config = dict(
    dataset='capsule endoscopy frames (Kvasir-Capsule)',
    mlp_ratio=4,
    layers=8,
)
Rows from block 3 of a small image classifier, named by matrix and row number. Rows with one number belong to one neuron. Each number is 200 + 30 x the weight over its row's rms, rounded and kept within 0 to 999. All counts start at 0.
After each neuron's rows are labels from the 100 images, of 14848, where the neuron reaches its highest value: "strongest on" is what is common among them. Only what is clearly more common there than usual is listed. The data: capsule endoscopy frames (Kvasir-Capsule). In brackets: how many of the 100.
# fc1: MLP up (model.blocks.3.mlp.fc1.weight, 1280x320), inputs 240-279
# fc2: MLP down (model.blocks.3.mlp.fc2.weight, 320x1280, transposed), outputs 240-279

fc1.13,216,248,170,208,165,200,167,187,209,192,202,246,234,254,180,209,190,200,184,196,184,112,113,210,191,227,247,262,219,230,198,171,165,225,202,195,220,196,233,206
fc2.13,192,199,219,232,212,166,214,251,159,209,188,228,176,193,206,194,211,225,229,189,208,214,251,188,190,145,203,162,205,221,198,216,241,221,256,186,148,185,222,237
strongest on: finding: ileocecal valve (40)

fc1.370,162,165,209,225,124,241,156,190,236,210,164,237,232,219,208,260,243,172,179,159,234,204,169,202,203,216,270,246,221,135,251,210,168,216,206,187,225,227,179,206
fc2.370,212,184,179,179,215,207,184,222,244,150,197,212,210,177,243,203,228,149,206,226,207,200,172,223,210,185,214,206,182,242,193,174,203,179,224,185,208,189,207,166
strongest on: finding: ulcer (27)

fc1.60,205,234,225,128,176,222,178,161,174,163,239,227,223,193,175,201,200,206,196,190,218,189,188,214,231,241,202,247,171,220,191,180,153,211,220,177,124,188,181,169
fc2.60,157,201,234,227,163,195,205,202,204,243,235,163,171,143,217,173,194,162,210,180,233,182,250,219,172,190,156,190,232,220,186,160,215,226,160,169,171,205,192,256
strongest on: finding: blood fresh (44)

fc1.688,215,275,215,224,182,191,185,173,187,202,242,235,194,260,166,252,234,203,186,167,154,171,252,156,168,178,229,221,211,156,298,181,271,193,182,150,168,200,219,203
fc2.688,240,217,180,261,234,160,185,143,172,231,166,218,208,178,162,192,173,202,181,213,162,201,222,168,190,187,192,231,172,175,213,199,247,181,248,212,223,194,219,250
strongest on: finding: reduced mucosal view (31)

fc1.206,203,185,231,158,181,189,209,206,242,192,180,243,198,189,180,140,251,207,236,230,147,211,183,177,182,210,232,255,204,185,231,182,234,163,214,256,234,223,187,189
fc2.206,222,174,158,181,170,218,231,195,199,211,163,211,217,203,240,183,195,123,213,185,169,203,184,213,215,194,147,210,201,205,181,201,162,158,184,170,187,179,239,197
strongest on: finding: reduced mucosal view (34)

fc1.274,236,231,180,210,208,203,172,224,205,173,263,285,187,225,182,160,205,211,212,259,154,243,153,152,137,185,230,243,206,212,180,181,183,165,216,214,183,151,236,174
fc2.274,212,188,204,185,204,153,180,270,190,219,223,186,232,193,132,203,194,149,211,172,177,111,203,204,203,202,182,201,179,200,179,170,267,222,202,205,211,209,200,185
strongest on: finding: pylorus (44)

fc1.65,198,179,179,166,200,166,203,164,214,178,259,197,206,243,195,168,160,226,232,214,188,170,127,197,134,208,204,234,185,184,158,173,191,171,203,195,192,266,205,181
fc2.65,200,169,216,228,191,176,200,171,182,175,204,175,177,172,255,206,205,177,156,163,185,210,170,256,254,181,245,162,239,185,220,200,219,186,157,239,179,193,215,150
strongest on: finding: ileocecal valve (37)

fc1.640,184,242,193,174,210,219,221,219,204,186,242,215,223,256,145,216,195,212,214,260,154,179,199,176,226,218,218,149,189,175,208,194,186,187,215,183,171,167,164,196
fc2.640,195,191,225,187,218,233,187,178,192,179,176,199,146,160,260,197,242,210,252,177,229,204,210,200,181,198,214,173,200,176,162,209,223,257,215,274,230,168,213,201
strongest on: finding: reduced mucosal view (42)

fc1.332,169,215,199,203,201,210,187,177,231,224,249,258,183,222,221,148,187,224,236,201,224,191,159,171,120,209,160,246,191,212,151,171,166,235,207,209,204,211,235,169
fc2.332,141,209,205,223,142,223,196,173,182,191,224,209,187,193,159,226,205,175,216,157,187,155,204,203,201,192,254,246,220,200,204,185,220,172,196,186,207,230,201,268
strongest on: finding: pylorus (27)

fc1.354,178,213,228,130,245,226,171,159,187,227,231,265,165,194,190,183,272,238,246,234,189,210,222,168,196,161,235,203,255,178,191,153,241,198,201,230,146,227,208,222
fc2.354,236,211,227,210,209,252,205,222,135,258,145,202,224,209,180,258,157,231,168,206,216,174,177,194,261,236,179,192,167,231,208,205,208,190,145,189,204,156,227,150
strongest on: finding: angiectasia (26)

fc1.412,164,223,160,231,239,148,194,167,219,149,245,195,148,197,143,244,215,203,173,286,175,241,209,223,184,123,211,198,236,161,195,237,163,192,193,158,195,146,244,192
fc2.412,193,205,173,177,195,248,221,175,215,224,154,202,214,208,189,213,244,235,144,206,217,185,169,191,219,192,223,230,172,209,212,214,186,219,253,188,221,242,144,252
strongest on: finding: ulcer (26)

fc1.751,171,224,162,202,277,209,199,206,176,206,173,231,164,205,186,162,227,191,187,178,202,162,216,180,175,152,192,191,200,220,154,167,226,232,176,213,192,238,267,226
fc2.751,216,176,159,235,179,193,202,209,199,200,180,171,239,211,222,211,175,193,148,119,192,190,232,239,230,240,190,172,190,183,197,165,170,208,168,205,226,226,203,154
strongest on: finding: pylorus (27)

fc1.307,200,273,172,240,185,207,230,181,198,210,269,189,135,205,232,195,210,217,180,210,252,176,237,210,230,231,243,219,173,201,205,165,270,191,193,201,237,139,179,178
fc2.307,218,179,202,187,168,186,246,249,206,173,179,215,162,233,170,243,179,204,158,203,172,237,193,187,179,169,177,167,228,182,280,219,167,159,207,164,191,191,233,208
strongest on: finding: pylorus (45)

fc1.704,218,195,146,123,268,151,195,196,219,215,184,150,218,192,180,151,210,217,165,197,191,172,188,182,184,203,184,193,220,191,167,139,182,210,231,203,198,251,190,252
fc2.704,167,171,248,195,164,209,211,235,125,198,211,185,159,181,190,228,212,202,175,177,193,219,159,218,210,211,220,226,178,170,215,184,187,156,215,179,184,210,221,221
strongest on: finding: ileocecal valve (37)

fc1.75,144,264,220,246,157,206,170,146,216,220,247,211,208,263,169,229,240,226,196,161,176,186,180,230,181,187,258,217,254,204,148,213,191,226,193,162,170,229,191,223
fc2.75,207,175,174,205,210,175,214,237,191,194,186,245,213,238,227,184,189,219,217,195,207,222,235,172,190,197,189,165,219,219,171,168,238,198,280,212,164,185,254,170
strongest on: finding: ileocecal valve (30)

fc1.137,170,241,169,189,210,188,178,196,157,171,207,267,183,193,180,200,267,205,224,233,197,175,209,189,207,133,181,165,198,187,218,185,220,230,215,230,203,191,254,205
fc2.137,179,208,198,131,216,245,197,176,310,200,216,200,196,187,213,206,186,206,217,129,249,181,246,197,226,213,195,210,177,151,193,178,257,216,167,196,199,167,188,221
strongest on: finding: pylorus (32)

fc1.67,198,211,224,233,187,188,187,194,205,226,192,189,178,203,225,151,205,213,227,175,198,186,220,177,141,185,219,150,182,195,215,175,233,218,173,205,246,235,200,191
fc2.67,210,210,174,184,162,223,219,167,135,177,246,209,195,190,180,245,192,208,159,207,215,160,200,213,203,205,185,183,198,190,208,212,144,166,227,199,197,172,230,171
strongest on: finding: ulcer (27)

fc1.720,208,203,242,196,190,142,174,202,219,147,300,211,151,181,166,246,196,208,215,222,165,247,201,223,169,189,215,217,200,198,201,245,189,208,216,193,110,194,236,136
fc2.720,222,203,193,215,183,166,224,218,178,264,190,192,215,205,205,167,205,232,213,187,171,174,190,149,178,188,165,189,219,206,202,176,221,244,195,178,223,211,214,241
strongest on: finding: blood fresh (48); finding: pylorus (32)

fc1.315,193,210,210,196,212,228,215,218,142,202,199,245,210,237,198,240,216,201,227,151,188,200,225,156,213,218,238,198,183,181,214,189,247,204,230,193,201,173,136,264
fc2.315,171,186,189,172,216,192,222,193,196,175,208,269,170,181,277,164,199,151,247,227,249,159,168,168,168,216,166,158,187,191,166,198,202,221,199,220,206,192,258,155
strongest on: finding: reduced mucosal view (50); finding: ileocecal valve (25)

fc1.692,148,216,225,139,221,198,173,192,201,210,176,237,209,165,236,204,246,231,260,187,231,189,189,185,197,260,228,200,240,169,253,166,245,213,246,227,166,246,196,214
fc2.692,164,218,203,255,221,223,211,154,193,180,185,228,180,264,157,241,148,180,193,220,193,187,254,210,181,123,220,246,188,216,215,228,249,161,222,228,257,125,178,247
strongest on: finding: ulcer (30)

fc1.342,149,171,156,242,196,165,213,183,225,157,234,170,188,226,155,203,210,210,207,222,157,184,193,187,185,141,224,195,205,163,234,213,180,154,238,174,245,231,216,224
fc2.342,179,246,198,193,180,228,205,197,201,226,266,186,214,160,188,208,228,196,170,194,227,215,161,242,283,245,241,221,193,173,192,185,282,210,141,256,195,240,187,206
strongest on: finding: foreign body (39)

fc1.533,219,196,221,176,233,213,209,209,229,182,257,237,131,231,181,204,221,272,210,227,118,211,193,141,152,234,194,217,176,192,210,188,181,167,224,202,189,195,200,163
fc2.533,247,158,225,158,203,154,183,201,206,256,167,188,271,178,199,215,213,193,182,197,194,142,213,177,228,271,218,212,214,188,199,173,262,186,207,183,213,242,201,208
strongest on: finding: blood fresh (33); finding: pylorus (33)

fc1.93,142,162,206,208,208,134,212,141,169,200,176,195,221,260,200,233,184,214,195,222,248,246,208,167,181,185,166,185,179,144,196,207,223,194,283,171,248,172,204,205
fc2.93,204,173,238,180,187,196,208,278,179,182,158,176,180,203,182,196,248,226,280,182,160,189,209,169,237,197,204,180,239,225,220,197,160,271,224,166,242,287,182,186
strongest on: finding: ileocecal valve (31)

fc1.220,214,174,180,217,259,211,222,172,186,165,199,195,187,191,167,213,202,200,203,235,202,198,192,180,175,218,183,199,184,194,177,169,209,243,224,225,168,165,166,174
fc2.220,184,153,219,180,153,202,189,180,212,231,212,177,207,146,268,192,182,197,201,207,197,200,170,261,205,185,176,237,217,211,229,245,211,196,180,197,164,238,205,204
strongest on: finding: reduced mucosal view (29)

fc1.360,172,210,166,135,196,231,189,197,237,195,235,231,210,184,212,168,264,220,209,258,257,183,197,169,174,181,170,206,207,171,187,179,186,228,285,184,193,240,218,230
fc2.360,161,190,214,225,247,148,189,235,189,190,204,187,235,187,178,206,206,218,229,203,224,180,176,230,196,222,233,206,193,229,191,259,194,150,220,205,213,198,180,212
strongest on: finding: reduced mucosal view (31)