config = dict(
    arch='resmlp',
    model='image classifier',
    dataset='capsule endoscopy frames (Kvasir-Capsule)',
    train_examples=42238,
    image_size=32,
    crop_scale_min=0.5,
    horizontal_flip=True,
    translate=0.12,
    rotation_deg=10,
    targets=['finding'],
    num_classes=11,
    norm='rmsnorm',
    norm_position='pre',
    activation='gelu',
    mlp_ratio=4,
    parallel_block=False,
    inner_norm=True,
    patch_size=[4, 4],
    conv_stem=False,
    layers=8,
    width=320,
    loss='binary_cross_entropy',
    init='kaiming_normal',
    residual_init='none',
    optimizer='adamw',
    lr=0.00073,
    beta1=0.9,
    beta2=0.99,
    eps=1e-08,
    steps=18100,
    batch_size=256,
    epochs=109.7,
    lr_schedule='linear',
    final_lr_fraction=0,
    warmup_steps=3620,
    weight_decay=0.4,
)
Rows from block 5 of a small image classifier, named by matrix and row number. Rows with one number belong to one neuron. Each number is 128 + 24 x the weight over its row's rms, rounded and kept within 0 to 255. All counts start at 0. Numbers have three digits each.
After each neuron's rows are labels from the 100 images, of 14848, where the neuron reaches its highest value: "top examples" is what is common among them. Only what is clearly more common there than usual is listed. The data: capsule endoscopy frames (Kvasir-Capsule). In brackets: how many of the 100, against the usual share in percent.
# fc1: MLP up (model.blocks.5.mlp.fc1.weight, 1280x320), inputs 240-319
# fc2: MLP down (model.blocks.5.mlp.fc2.weight, 320x1280, transposed), outputs 240-319

fc1.209:135149116155141102135130130103128112145114106116116128093083098113101123139149136117132117107122102126141077144119123149140120145157121153134151118122133157123095129138125142145164127135127103152149131112108127133129093092135118122091157105
fc2.209:099118108113130114131117113115091130106141153145165106119168129117128168150124139135137074136113094128101131149146119133131112123108122137129123164114152133129095158149164104109136101148143174141130092138106105150191112102170104125125183120
top examples: finding: angiectasia (30 vs 1.9)

fc1.639:125173117127120174155123129113106160112126116109112131146096127128142136103141130163125143112138143086166141158087171119126127144114117093089128137107121070108096120097160094084130188132148121127086158170057136123103107120115100147116140124
fc2.639:147082157149101076103139084136123123129091169163128096101149103155144152122109122078153092173126130073115142138148130115117123073131140151182148138143115154133124124129142128150139127133104097152178127095143139114137137141118134122078090148
top examples: finding: angiectasia (31 vs 1.9)

fc1.502:084116092150150129120143138121141142139139120144139153155118128110129106110119162106152119121116128150141090107127140108114124099169118178164162114104150094109124125149165143153130136158143127101133165119163099107159106125142114089062099135
fc2.502:145102130150105123149097108097134117136117151146098147110084161116150165120150139119171111123105141099155122120123147115136069105093135113149129142151113137130116111147144123152165116121134122107140117120160094147166090114121174165117136151
top examples: finding: reduced mucosal view (30 vs 6.2)

fc1.0:108120129162143119114150164171120127115140140107189152136085123130135121120124139161189127121142069129138120110170155133126132133162062151101127132147151165094088143142138103118142086155091134124140118157077115130171150143109157171104146121
fc2.0:173153108118129148146134137137116085130119141144123110143107081102159121172128096091143092133091167172098166138087120103093153123139172153173117172116107091143163139172133124146096133103157107137150135114145121124100162138127138126153107124
top examples: finding: reduced mucosal view (27 vs 6.2)

fc1.432:103128105086142155108143165112142159123116186093170109194068130121112094123111141137170118137128116162124130133133127135167127117102102155141111086107097102126117127123111089130122153171136146056094163077129151117090130102072151144102135111
fc2.432:108110138135105145112125134095119097119143130146143091158091164147074150149103145122172120115159112141136128139141079133120132130104141128180101149117124117139165131130128130143139115132100133103123122139164120122135150134094140108126134140
top examples: finding: reduced mucosal view (31 vs 6.2)

fc1.581:124117136124116132107097123135122137079131136141145112126104130155158129133085173126197068168119136096143144142106128146136107127144099150139075128134175069162107069165135122118125131134165136098121133122122185110080156123141146139073145141
fc2.581:118155107098138146166117127126131145085174124110149158108154143095144123164138108148128127126092128159116115109111094134111135109127136099134147155061164158127121111125098130094102140126162149094136135161091101160153123120129143117163148132
top examples: finding: pylorus (27 vs 3.4)

fc1.155:119136100110119149109167139111167137116123140122112123163130107113100094119086128125130153099094147166142126125136171099094079134130139170115124113147099095083134115129157131118142150142153134144131144094097082104118107109120115102102114132
fc2.155:122101136159126116146115127172105111177156157099096100137124135173129121136134123147130124143164134061115143081165127162110125131114100130146133120168127101155140164134138144136144133125091112116116156126158155130120157125090153157161077145
top examples: finding: angiectasia (30 vs 1.9)

fc1.467:079129113130117124104148101147126128132128146118128158159106109122098076076139110152156147136153119114173112159147145150144098169132131169126161079138136122111111091097154137135106110144092102139139123138140125157141107116100117110142118109
fc2.467:103120100151130087135134152167168132150197106180161100117136107106143094128103133133124101154123119109094137100122093156121147150145137151123126127158122147109139115148141128151114162123118126094187132136124147113110134128125072116088120135
top examples: finding: reduced mucosal view (26 vs 6.2)

fc1.604:165168091144115131119102110152132118135134132166094155119058132121125156110111160144146128112124125095123139145138151108131122112135148085114075169131083075112120128117142128130153154120131151117124150136129154101113132116138114112120112131
fc2.604:117132136102116128149147139133107129171133122111129140099152126133161134177115114109154145129123136110121136126146093091132114142130119100113129132104126180093105178171109127094122110122137148126130091145093132147143123115093109138135151152
top examples: finding: ulcer (38 vs 1.6)

fc1.38:091138145145112114157127117128194117129111112140107140112111137145179130104128160119116121130109163111117102099095117126135099140130135117122152100138113149124147121112117179125124119143112115121175138108128163174110077103115152097125146141
fc2.38:111144129118128152116117149174137127118136159134170168117127131141137138151132125125117116131097151118105151129116136141089106091113117145155153160152113112148134142111126123102123152116139097127130160111160124118170112155123129141127099109
top examples: finding: ileocecal valve (29 vs 8.8)

fc1.249:120094124125130125129140134155104119146090143118130151168068163101139122117175101121158115120139141144165121132148113142149167124122113155109174117123120118102098114143099112103147122125100128133167139120117146128146119078111116128119144096
fc2.249:099121128125136135088153176118172149108142092156139092154088105080139133097099159118136127139129114085102148160128110121076173108147138125117062143105102109131153137134118114113127174149115087096116116128127090118136164127119134157104139123
top examples: finding: reduced mucosal view (28 vs 6.2)

fc1.289:110077133103116128122127175115116148155108156103128148123115137157094122094142162144134092148082103060168149136124110143100119136116107163086095086139145102112120110121108118115165160134114160115157173121117145138128101083113084124132170141
fc2.289:101135128168117126094098117089117162131153119120137111112114068096133110120103140167143104120154144104171088127093107144150142137131159155128122090155142108169112102127184119167075154157171124163119109156164126085114108147169107119083124125
top examples: finding: reduced mucosal view (33 vs 6.2)

fc1.625:135102147117115125107117109098113107153103100176111138149133130142113153128150191104144075146119101124136140147122106108123131114079141156149145122120134137146128130156117083174241124115135147120120115117127126126156144094115150099110119129
fc2.625:099129097128169097143129141135140122142095102095117136124149104164110104132140146181131150154141133116139103160110185130111142129114124138119140114118139167135089141089170139124138067130144086160114139112136110113165142156145139106114113113
top examples: finding: pylorus (42 vs 3.4)

fc1.224:141136086128105101118070118132139106094119161126117129131105119105152152129122137137183110136155115139108156120149148148140093096150119142144122164087105150153087141165135138106111103174184122136134135142094132096139092129106138158098139139
fc2.224:155125133126141125101122104169143129148088109151104155143162101157122112114133126083097104130146158064121185105151141162123104120089154145161158079134143107098165110125118161109151135148084104115119136135140148124141124149103103135150103124
top examples: finding: reduced mucosal view (29 vs 6.2)

fc1.558:121126136094168133132146177126149137123103155082150113184117140134114100122134105117146138106092185156118160143150147140127115145097110192142160098153108133145122142132112138105115147170104141113142133073110140133122084112109141144113127138
fc2.558:121150129165091128108136124085145105157146118125170091140108116130107145120104169123140145153141118147099080116131112155143150102111140135140128144113155125110146130074123101121151154115136101113142125117126095113096129122147160137096142123
top examples: finding: pylorus (25 vs 3.4)

fc1.129:080091084095135121121119120120114142145122120125162132126146152110117139129104112146160111146126085129160150136185108193143113169124079144179115103115144133107111147163116149106117127126090110141175089165109161130177113108138123135137098122
fc2.129:146112119193148099138143087180091147177154122113090088097132124140138103132137098122115099114132135093127145141127130123138094159144080129124092093170130124089120093149108095131128093117122159165148120103129134153115114156161132147149118132
top examples: finding: reduced mucosal view (25 vs 6.2)

fc1.167:109125142134090090117105150099103140167167110176122132117165108179113123088096150126150106142118093120173119127134102120137121159154115123172083127094130131125067066175164112156143122107142114118103111167130156134101135115137160079117144106
fc2.167:124089132124129087102161115101157153118095139132090108124148095157124129150124154084134122148115114095125136104127104075091104088133122144146144108108136137124154111112100129135121164138120113148142146081130090094132102104103130122134145175
top examples: finding: pylorus (26 vs 3.4)

fc1.456:129123110139110145103149139108118112089083140143092117146113146120135138113113117141147120136131120177163126109112174102132131134105148133133129134096098105130138105117133114112145140166122139107164136132097116170131112116159170145136118089
fc2.456:159099159129127072132141093070115139146119132128164127108175149129113144142131160103126156123126122151112103123158080131169091096143090093154127119160151149153090146144110144119125121097130153154144106120158096140118115134107141101138127152
top examples: finding: reduced mucosal view (29 vs 6.2)

fc1.677:109183098117130118120143120118196147111165118113171135136123129081102109109144172141137119114113159132158152120093117126101108113078155162134160108117118126129101093132161151121137138120131131101186134127132103138144078115107144092135156175
fc2.677:137179170161114156092133077114113110141145115156123119149118128092140131137141086094106188135150107129111120136109120151130142095134159137130165136126099169124154125119133136149109166105148095155116133163127084134117096100137105151133147088
top examples: finding: angiectasia (31 vs 1.9)

fc1.75:125098137113123132105115196115094190095122160129116149182144118123185118078106082114127154117137115140136081165129177110126135143178094099135131119120155085131114116104109118129127131139147138132115136123080091132134121139124157120073081112
fc2.75:145155118137112115168127126150126150129113150117104137062107152161130107169141119106143084135132119107144147160069135078113142074088140112146138131112110150112097110120148161118140137128139103156139132131103128122136139126112117130115115160
top examples: finding: reduced mucosal view (31 vs 6.2)

fc1.65:087103144083119083135133118104166143093114099151137131144144116124080094108134116155154084091130111117181088109134187120164121144131113134124115124145122147139121099136130134132137130179133130087140128119100137142111087157150138098091150102
fc2.65:102105099131138137135084149127134109133115126111104145087155151124081135148099148162095184111109107127164112080151128158124145145150080100105145136131174136124155133124131147066145118135105169104158114145097103159156124158160108132113144135
top examples: finding: reduced mucosal view (44 vs 6.2)

fc1.57:118163133134145122068140091139115105122137126125127163129141167125111128127067150106134123177129126135112110126177100130109109104113116159134145119146160096169123119166119106137138111134157103142139120102138065088128152144109187101114086155
fc2.57:075116112125130112151159137114143122149142116138126123178067135071126093070135068130118170105142117093154126103144138144096155148140128137075111108162109151112110131140172140098132121155118111130157150118111121196131108105148096135127158113
top examples: finding: pylorus (43 vs 3.4)

fc1.210:153125155122116109137098174100164125129123148127126145147126140128110148097133124119122116112125148131136116117168149112155149100131112181134148088120141155140107131129115121115165131177158125087110138123115118165122112085108146134110151142
fc2.210:141147099152144129136130121149119183129136085199126139123111152106104119136099178154122100131143125080146150136096142171109109093106070085123081116156160098126127139138185119144141158140097138105147115154143131101117148150115133179099134163
top examples: finding: reduced mucosal view (27 vs 6.2)

fc1.104:111153125141118188149144102112115117141161130145160148160092130108139096114149147119173133100112098122170123142105136079096108132138125143107139159157145107102111133101144111107158128137098073092135153127142103140158129151084139154096128098
fc2.104:139123129171104085159135082116099131110144169048108120109110159133119134151134135123150128117100075142102085130107121123127163112158128111114119160096120145127091161110117146093112096159170163160165166144143124125146148119123132174161107154
top examples: finding: angiectasia (30 vs 1.9)

fc1.44:093121142152104139118118157078149111145119128128115133113087135110138139138145133163130123169091133113133126143118148142117113124114161155125110171135107132114135149122116102087138162111150140130117165077136143124114092127154110120088110098
fc2.44:129117136147132127166096130153109102111130113141124145128106130101114077110104122121096066133104145149148140198123122158131166137100118124118118162166103106129125159142152130128125111094117133138153121169160143159152149156150115123081100127
top examples: finding: reduced mucosal view (48 vs 6.2); finding: ileocecal valve (33 vs 8.8)

fc1.304:125123159105071136103090156140130145116141173142103135169065105076126113129159104109137156182134122127095120114123099125115143128183124141137139146090142140131136143091079090101123152116136119136109129113098115123162144095120112151080129086
fc2.304:163161114135159097137150150156113105144099104108146157130147138122123098137120111109126108133106108142108158174145149118071101137111140123145123143143099139123098130167118110148107105119142134124111126147122126151129143161124157121144093136
top examples: finding: reduced mucosal view (37 vs 6.2)

fc1.475:117124115180120141091104144116134113174117137157106137143056118155132118081104108111161150128158154138156142086151164112140121156157110136150093125111115140104128119154154145161122122131117113141118137149150150123133112095152115124119115122
fc2.475:120164105118106098155097135114145137123109139119151147106158158130108126162132122087150133112091116106125129108114148140077125073084130121157143154151137147153128119111151154091109118101139102109131108134108103119152115119107131116112144148
top examples: finding: reduced mucosal view (67 vs 6.2)

fc1.540:099132131143132133073121126121131139137112125195134159100131170191176178126111134134168045137141133122143180116122128135149110136132155126172097168126144116149105076163116102148180109136115132112113118131104114106131121128129171104121108139
fc2.540:093130125155164129112139124156156201096131116108146091110119095115154063113101113112165110143133179119123114135067109119148109143131106173144124090140124088107115096135126131154096132154120120117174157079121146123147149133144146125074111158
top examples: finding: pylorus (39 vs 3.4); finding: ileocecal valve (27 vs 8.8)

fc1.679:103179173114081135100118120148169115119106123120129130155125168095106142131167140143124137151100117128116103134087109102111168109119145153116162160128102175120130119110094108122151133131156136109105145132123125096147093147101093107081127092
fc2.679:133128096129205158134127149156119113124091136137152144134115128129148111117069138164132136135129152110133156137129129175134127142124123110114084106158165092143150132191134110092105112161096126132163130164143132159124159159143146158135103155
top examples: finding: reduced mucosal view (54 vs 6.2)

fc1.461:126111134096103128145098126057146158144140094144139103126134106115112141145136141184138119174142125163138129064163153112129113113145128156155133126092152156142094138115111112076131153142193111126113115154130135111108114101122128140112134095
fc2.461:150126147157135153138132109143102152147097102151119140136117153140059111105109079128077182108148085146132085136103166129144156126135114086075112133177117109112136164114119123115145132101118111185091129133158131135122129164133141162126091114
top examples: finding: ileocecal valve (32 vs 8.8)

fc1.87:126123118125124148151130097065173146137156102129109117119090092147137132096122155154135089121136157102140098131104148117155111141119083136091112115129100117118127141101134122112132165163120140099134154146120144174117107082080148136101177155
fc2.87:120157128150107149121102170117117097123125135118134151120138173158178167142147167115098116115142123131080170075102151092088089134128112137126124168140092154151130125145127161097091135119117126097115169116167150153086116143140178122132124110
top examples: finding: reduced mucosal view (25 vs 6.2)

fc1.156:124140129119110124140128111096152152107104084130155139096147144096142154144145098154117141096110097159145100144115125110168137115134157132162113147058114139143127151134108112106166141166176115140139113151109106141152108098108198118136140102
fc2.156:133106160085130175132135151147102133103104145095165101133144120159169140150138131132134128128102138152131153180117121121139151140130149165150150126105120112148138158147097128161111146126141156096110125140154158155124147113096086114125101134
top examples: finding: angiectasia (27 vs 1.9)

fc1.273:112160093133129143148138134147117135147134132166121126090140138122134122125135132150142129140123136127131116131130107086122080093147102114145141101140183100132151119123117077057149148133116143124149147109113083147135123130111098127123144173
fc2.273:168104126195112072134140133151129138126127099126098117124118088132149119109128178128154111145116171060119152108105135111117156142137108150115129133146104130139130075140137119103130150122122155098196151099128174114088130141124141133131138183
top examples: finding: reduced mucosal view (25 vs 6.2)

fc1.626:093136122133118097088100146080099110127135149143150139105122151130153144108110121124181125126139095124140120068107144148125101090166077088148129162132136138144107148116112106068174098155120092113127142123102076116169121129107145148156177120
fc2.626:102163138110071113162140094130157132148127143144101137095104155132119161127108074091144128110129112142101111100128146120106118081130143145080142164153106126103178119116141127150183142090153114170127143137109108159131110088150107162114099131
top examples: finding: reduced mucosal view (31 vs 6.2)

fc1.393:056135120124156105131095135132156094134126122145190158125125151131142160133099186101145095120159098179109127074200169117109149143116079141140130121150130154121118128182152165123132100183116140090116131139129143146123129089127116099097104129
fc2.393:181157120155116127149125094157131120148071134162108119117139084152123143147131141120116137174135163101116145149099102137134122096096164152134143112136136102109159140114116109136148126091101143135164095125141146098142145136140086135117117150
top examples: finding: reduced mucosal view (33 vs 6.2)

fc1.197:124109106101159068130149127128164190092134099170165125122123108139147144130100118142142094089140167156129126132143194115144092093115098127132112140128157136141110120137165154098104182143162118132142143116091150082106137133156156159097136164
fc2.197:121190099153109139120075124128185113132174124078158131108133128071119113156153117164123132129107185131125141127105147132132117121138170150132157123121116122144114140131176133129093117135156134112139147089122157103166108150148146105127108092
top examples: finding: angiectasia (27 vs 1.9)

fc1.652:124132152146085155149114166111167180127138143160132130132079135149130134142144144156128130115144141134137128108154145120153138149104134121112122147132100110089115116122107116117104137131111139112128142164157175143122131129116136151086087104
fc2.652:153115119142130128166163119130136126119112119125100140160128125109138108100135100101137146141107149101138151148117119120077119091131153104142116130136193112125122100140114131178153123115148116118136153087123073136102119129122122158142154150
top examples: finding: ulcer (33 vs 1.6)

fc1.514:127117102142101133112161142126127115140122130157140124126097124119109138116095153110175100130081103139146074188131155083100121093165162189156088151115151117128090071165159088158143127125134098108104129147141150112099129141108142116070127172
fc2.514:120105093131146125150133124125144201103128125116110171127140150088150129149128089111114180064124132126143156110130142094113086119171119101142104118114140123122122157170126158125091134132147153125106082119098108171196113105135145144140152160
top examples: finding: reduced mucosal view (50 vs 6.2)

fc1.68:114148155150119118119132143094136129135112097143113101142065075148152118066114132129124148126113151125162126090095144134146155145179110127129124122099100112144078128150148152128132170134131092153136128101100142132114120099106163147086170081
fc2.68:166108144169106116165142090129097148137149141135117151133190174137094117126168120110090167078127125134120111118111125111108086113122127093126139111163161125127129103090127129124156128106165158129115151147153103169134085110134133107163117145
top examples: finding: angiectasia (38 vs 1.9)

fc1.571:092147161121081116077122143109158151106119176136161134146099182115125142110091148121175131118167128122125080143135161108118137098107134153133099115144093121119135132156147116119127160153136139112104129137141147151118129112082150138078165177
fc2.571:174126138156138096138156188128134133123122101150153112142145097135132132145118166133149091132159118130121115075133088162137105119136104135141127136146131112150086128188148086165118142134129170089136110175131130134152113128111129118109144123
top examples: finding: reduced mucosal view (27 vs 6.2)

fc1.356:101185131137094112108130122135161123117163132159173124145100146094108143141157192164136119093131115139139110104112120118068101085111158148129121156143114118143154111136181093128165151107139117099150169145137143105135115144120120114098099133
fc2.356:111117092106189095121141140140126155146156140060146147142160179087101134131139069142115151113095108136153133146120170137114160154165095140099088109124144095150089123121132154086111127120141130129105118095105137145126139156162138181136129146
top examples: finding: ulcer (39 vs 1.6)

fc1.18:110117132177112079150096163108199087121146141140118168119101148106116139109146120129128147084165118092149112095144135095150113118114088138130141124147120146152144160117109132136171123148152113101146151099113119179104122099122166116119162144
fc2.18:150097136130168173148150137154059134154100106169141117165088080127130052142096163096116108116159169128122154133130145131116125123094109067136118107169208091097112139159151118154161106129097144118119114138156114127127136144091126111119113138
top examples: finding: reduced mucosal view (34 vs 6.2); finding: ileocecal valve (32 vs 8.8)

fc1.14:103125132133109099128124146112131158154177127143124116094158170161099109147108148125140120147117118164128131145142117136156150177119104130122103134113121153139099112124165104140137107123133161140132106165166132136150154145171155090099101127
fc2.14:145107129088131125148166152129174125131118139129122108149137091097106146063141130129131127153140130061129126120127121111100085101149163132123148084135150137140127135113091120153142159116105095119154116082099110123093102085128104145126173152
top examples: finding: pylorus (28 vs 3.4)

fc1.543:064105127125101143108078129113125147118121102121144149130148121133146129139122126116138114165115100097184077141085132154132103139122136151124114144129125120092133088110146122142148113145126122140126128120133153134139132165159123126070091112
fc2.543:166092153131169146139134181088088136103117133144123142137117101168133154169104151141131124120158116145097145117142122139155132131098129136114100155152119127178135167158157113103112146153125136123117093183153138155109150145123141155154131152
top examples: finding: reduced mucosal view (79 vs 6.2)

fc1.759:122154127117121141119118147164144171134159135106170131098126163150086108136165150146119109150106143125124153113121099138137101090113130118143145126126168090130044074162142150092152134123130138135151150109155176105151124124136141154110099131
fc2.759:119155141120102116083128133099165144156093115149101094090120142125156156156151136128147117164144153119114119068105107122140122138114098094147102155111108107092169119141084105119159170141146138096135137092130139122114100130076146136122149139
top examples: finding: angiectasia (33 vs 1.9)

fc1.254:120169113138129137127079105141138103126160135161163135150127146142164145162110182164173089208094168132131140123102108156113127109133150149193131113097139134128146095107140125115157142127125112114145139135110156100117140095136107119122092115
fc2.254:150099105101109129147122123132138114108116167117154137136175121115087125173151131129103131119123109196126143121088121118130162114167143121130126121138134154145134100073117138094094112105119112177139106141133150116143122140151139105112123111
top examples: finding: pylorus (51 vs 3.4)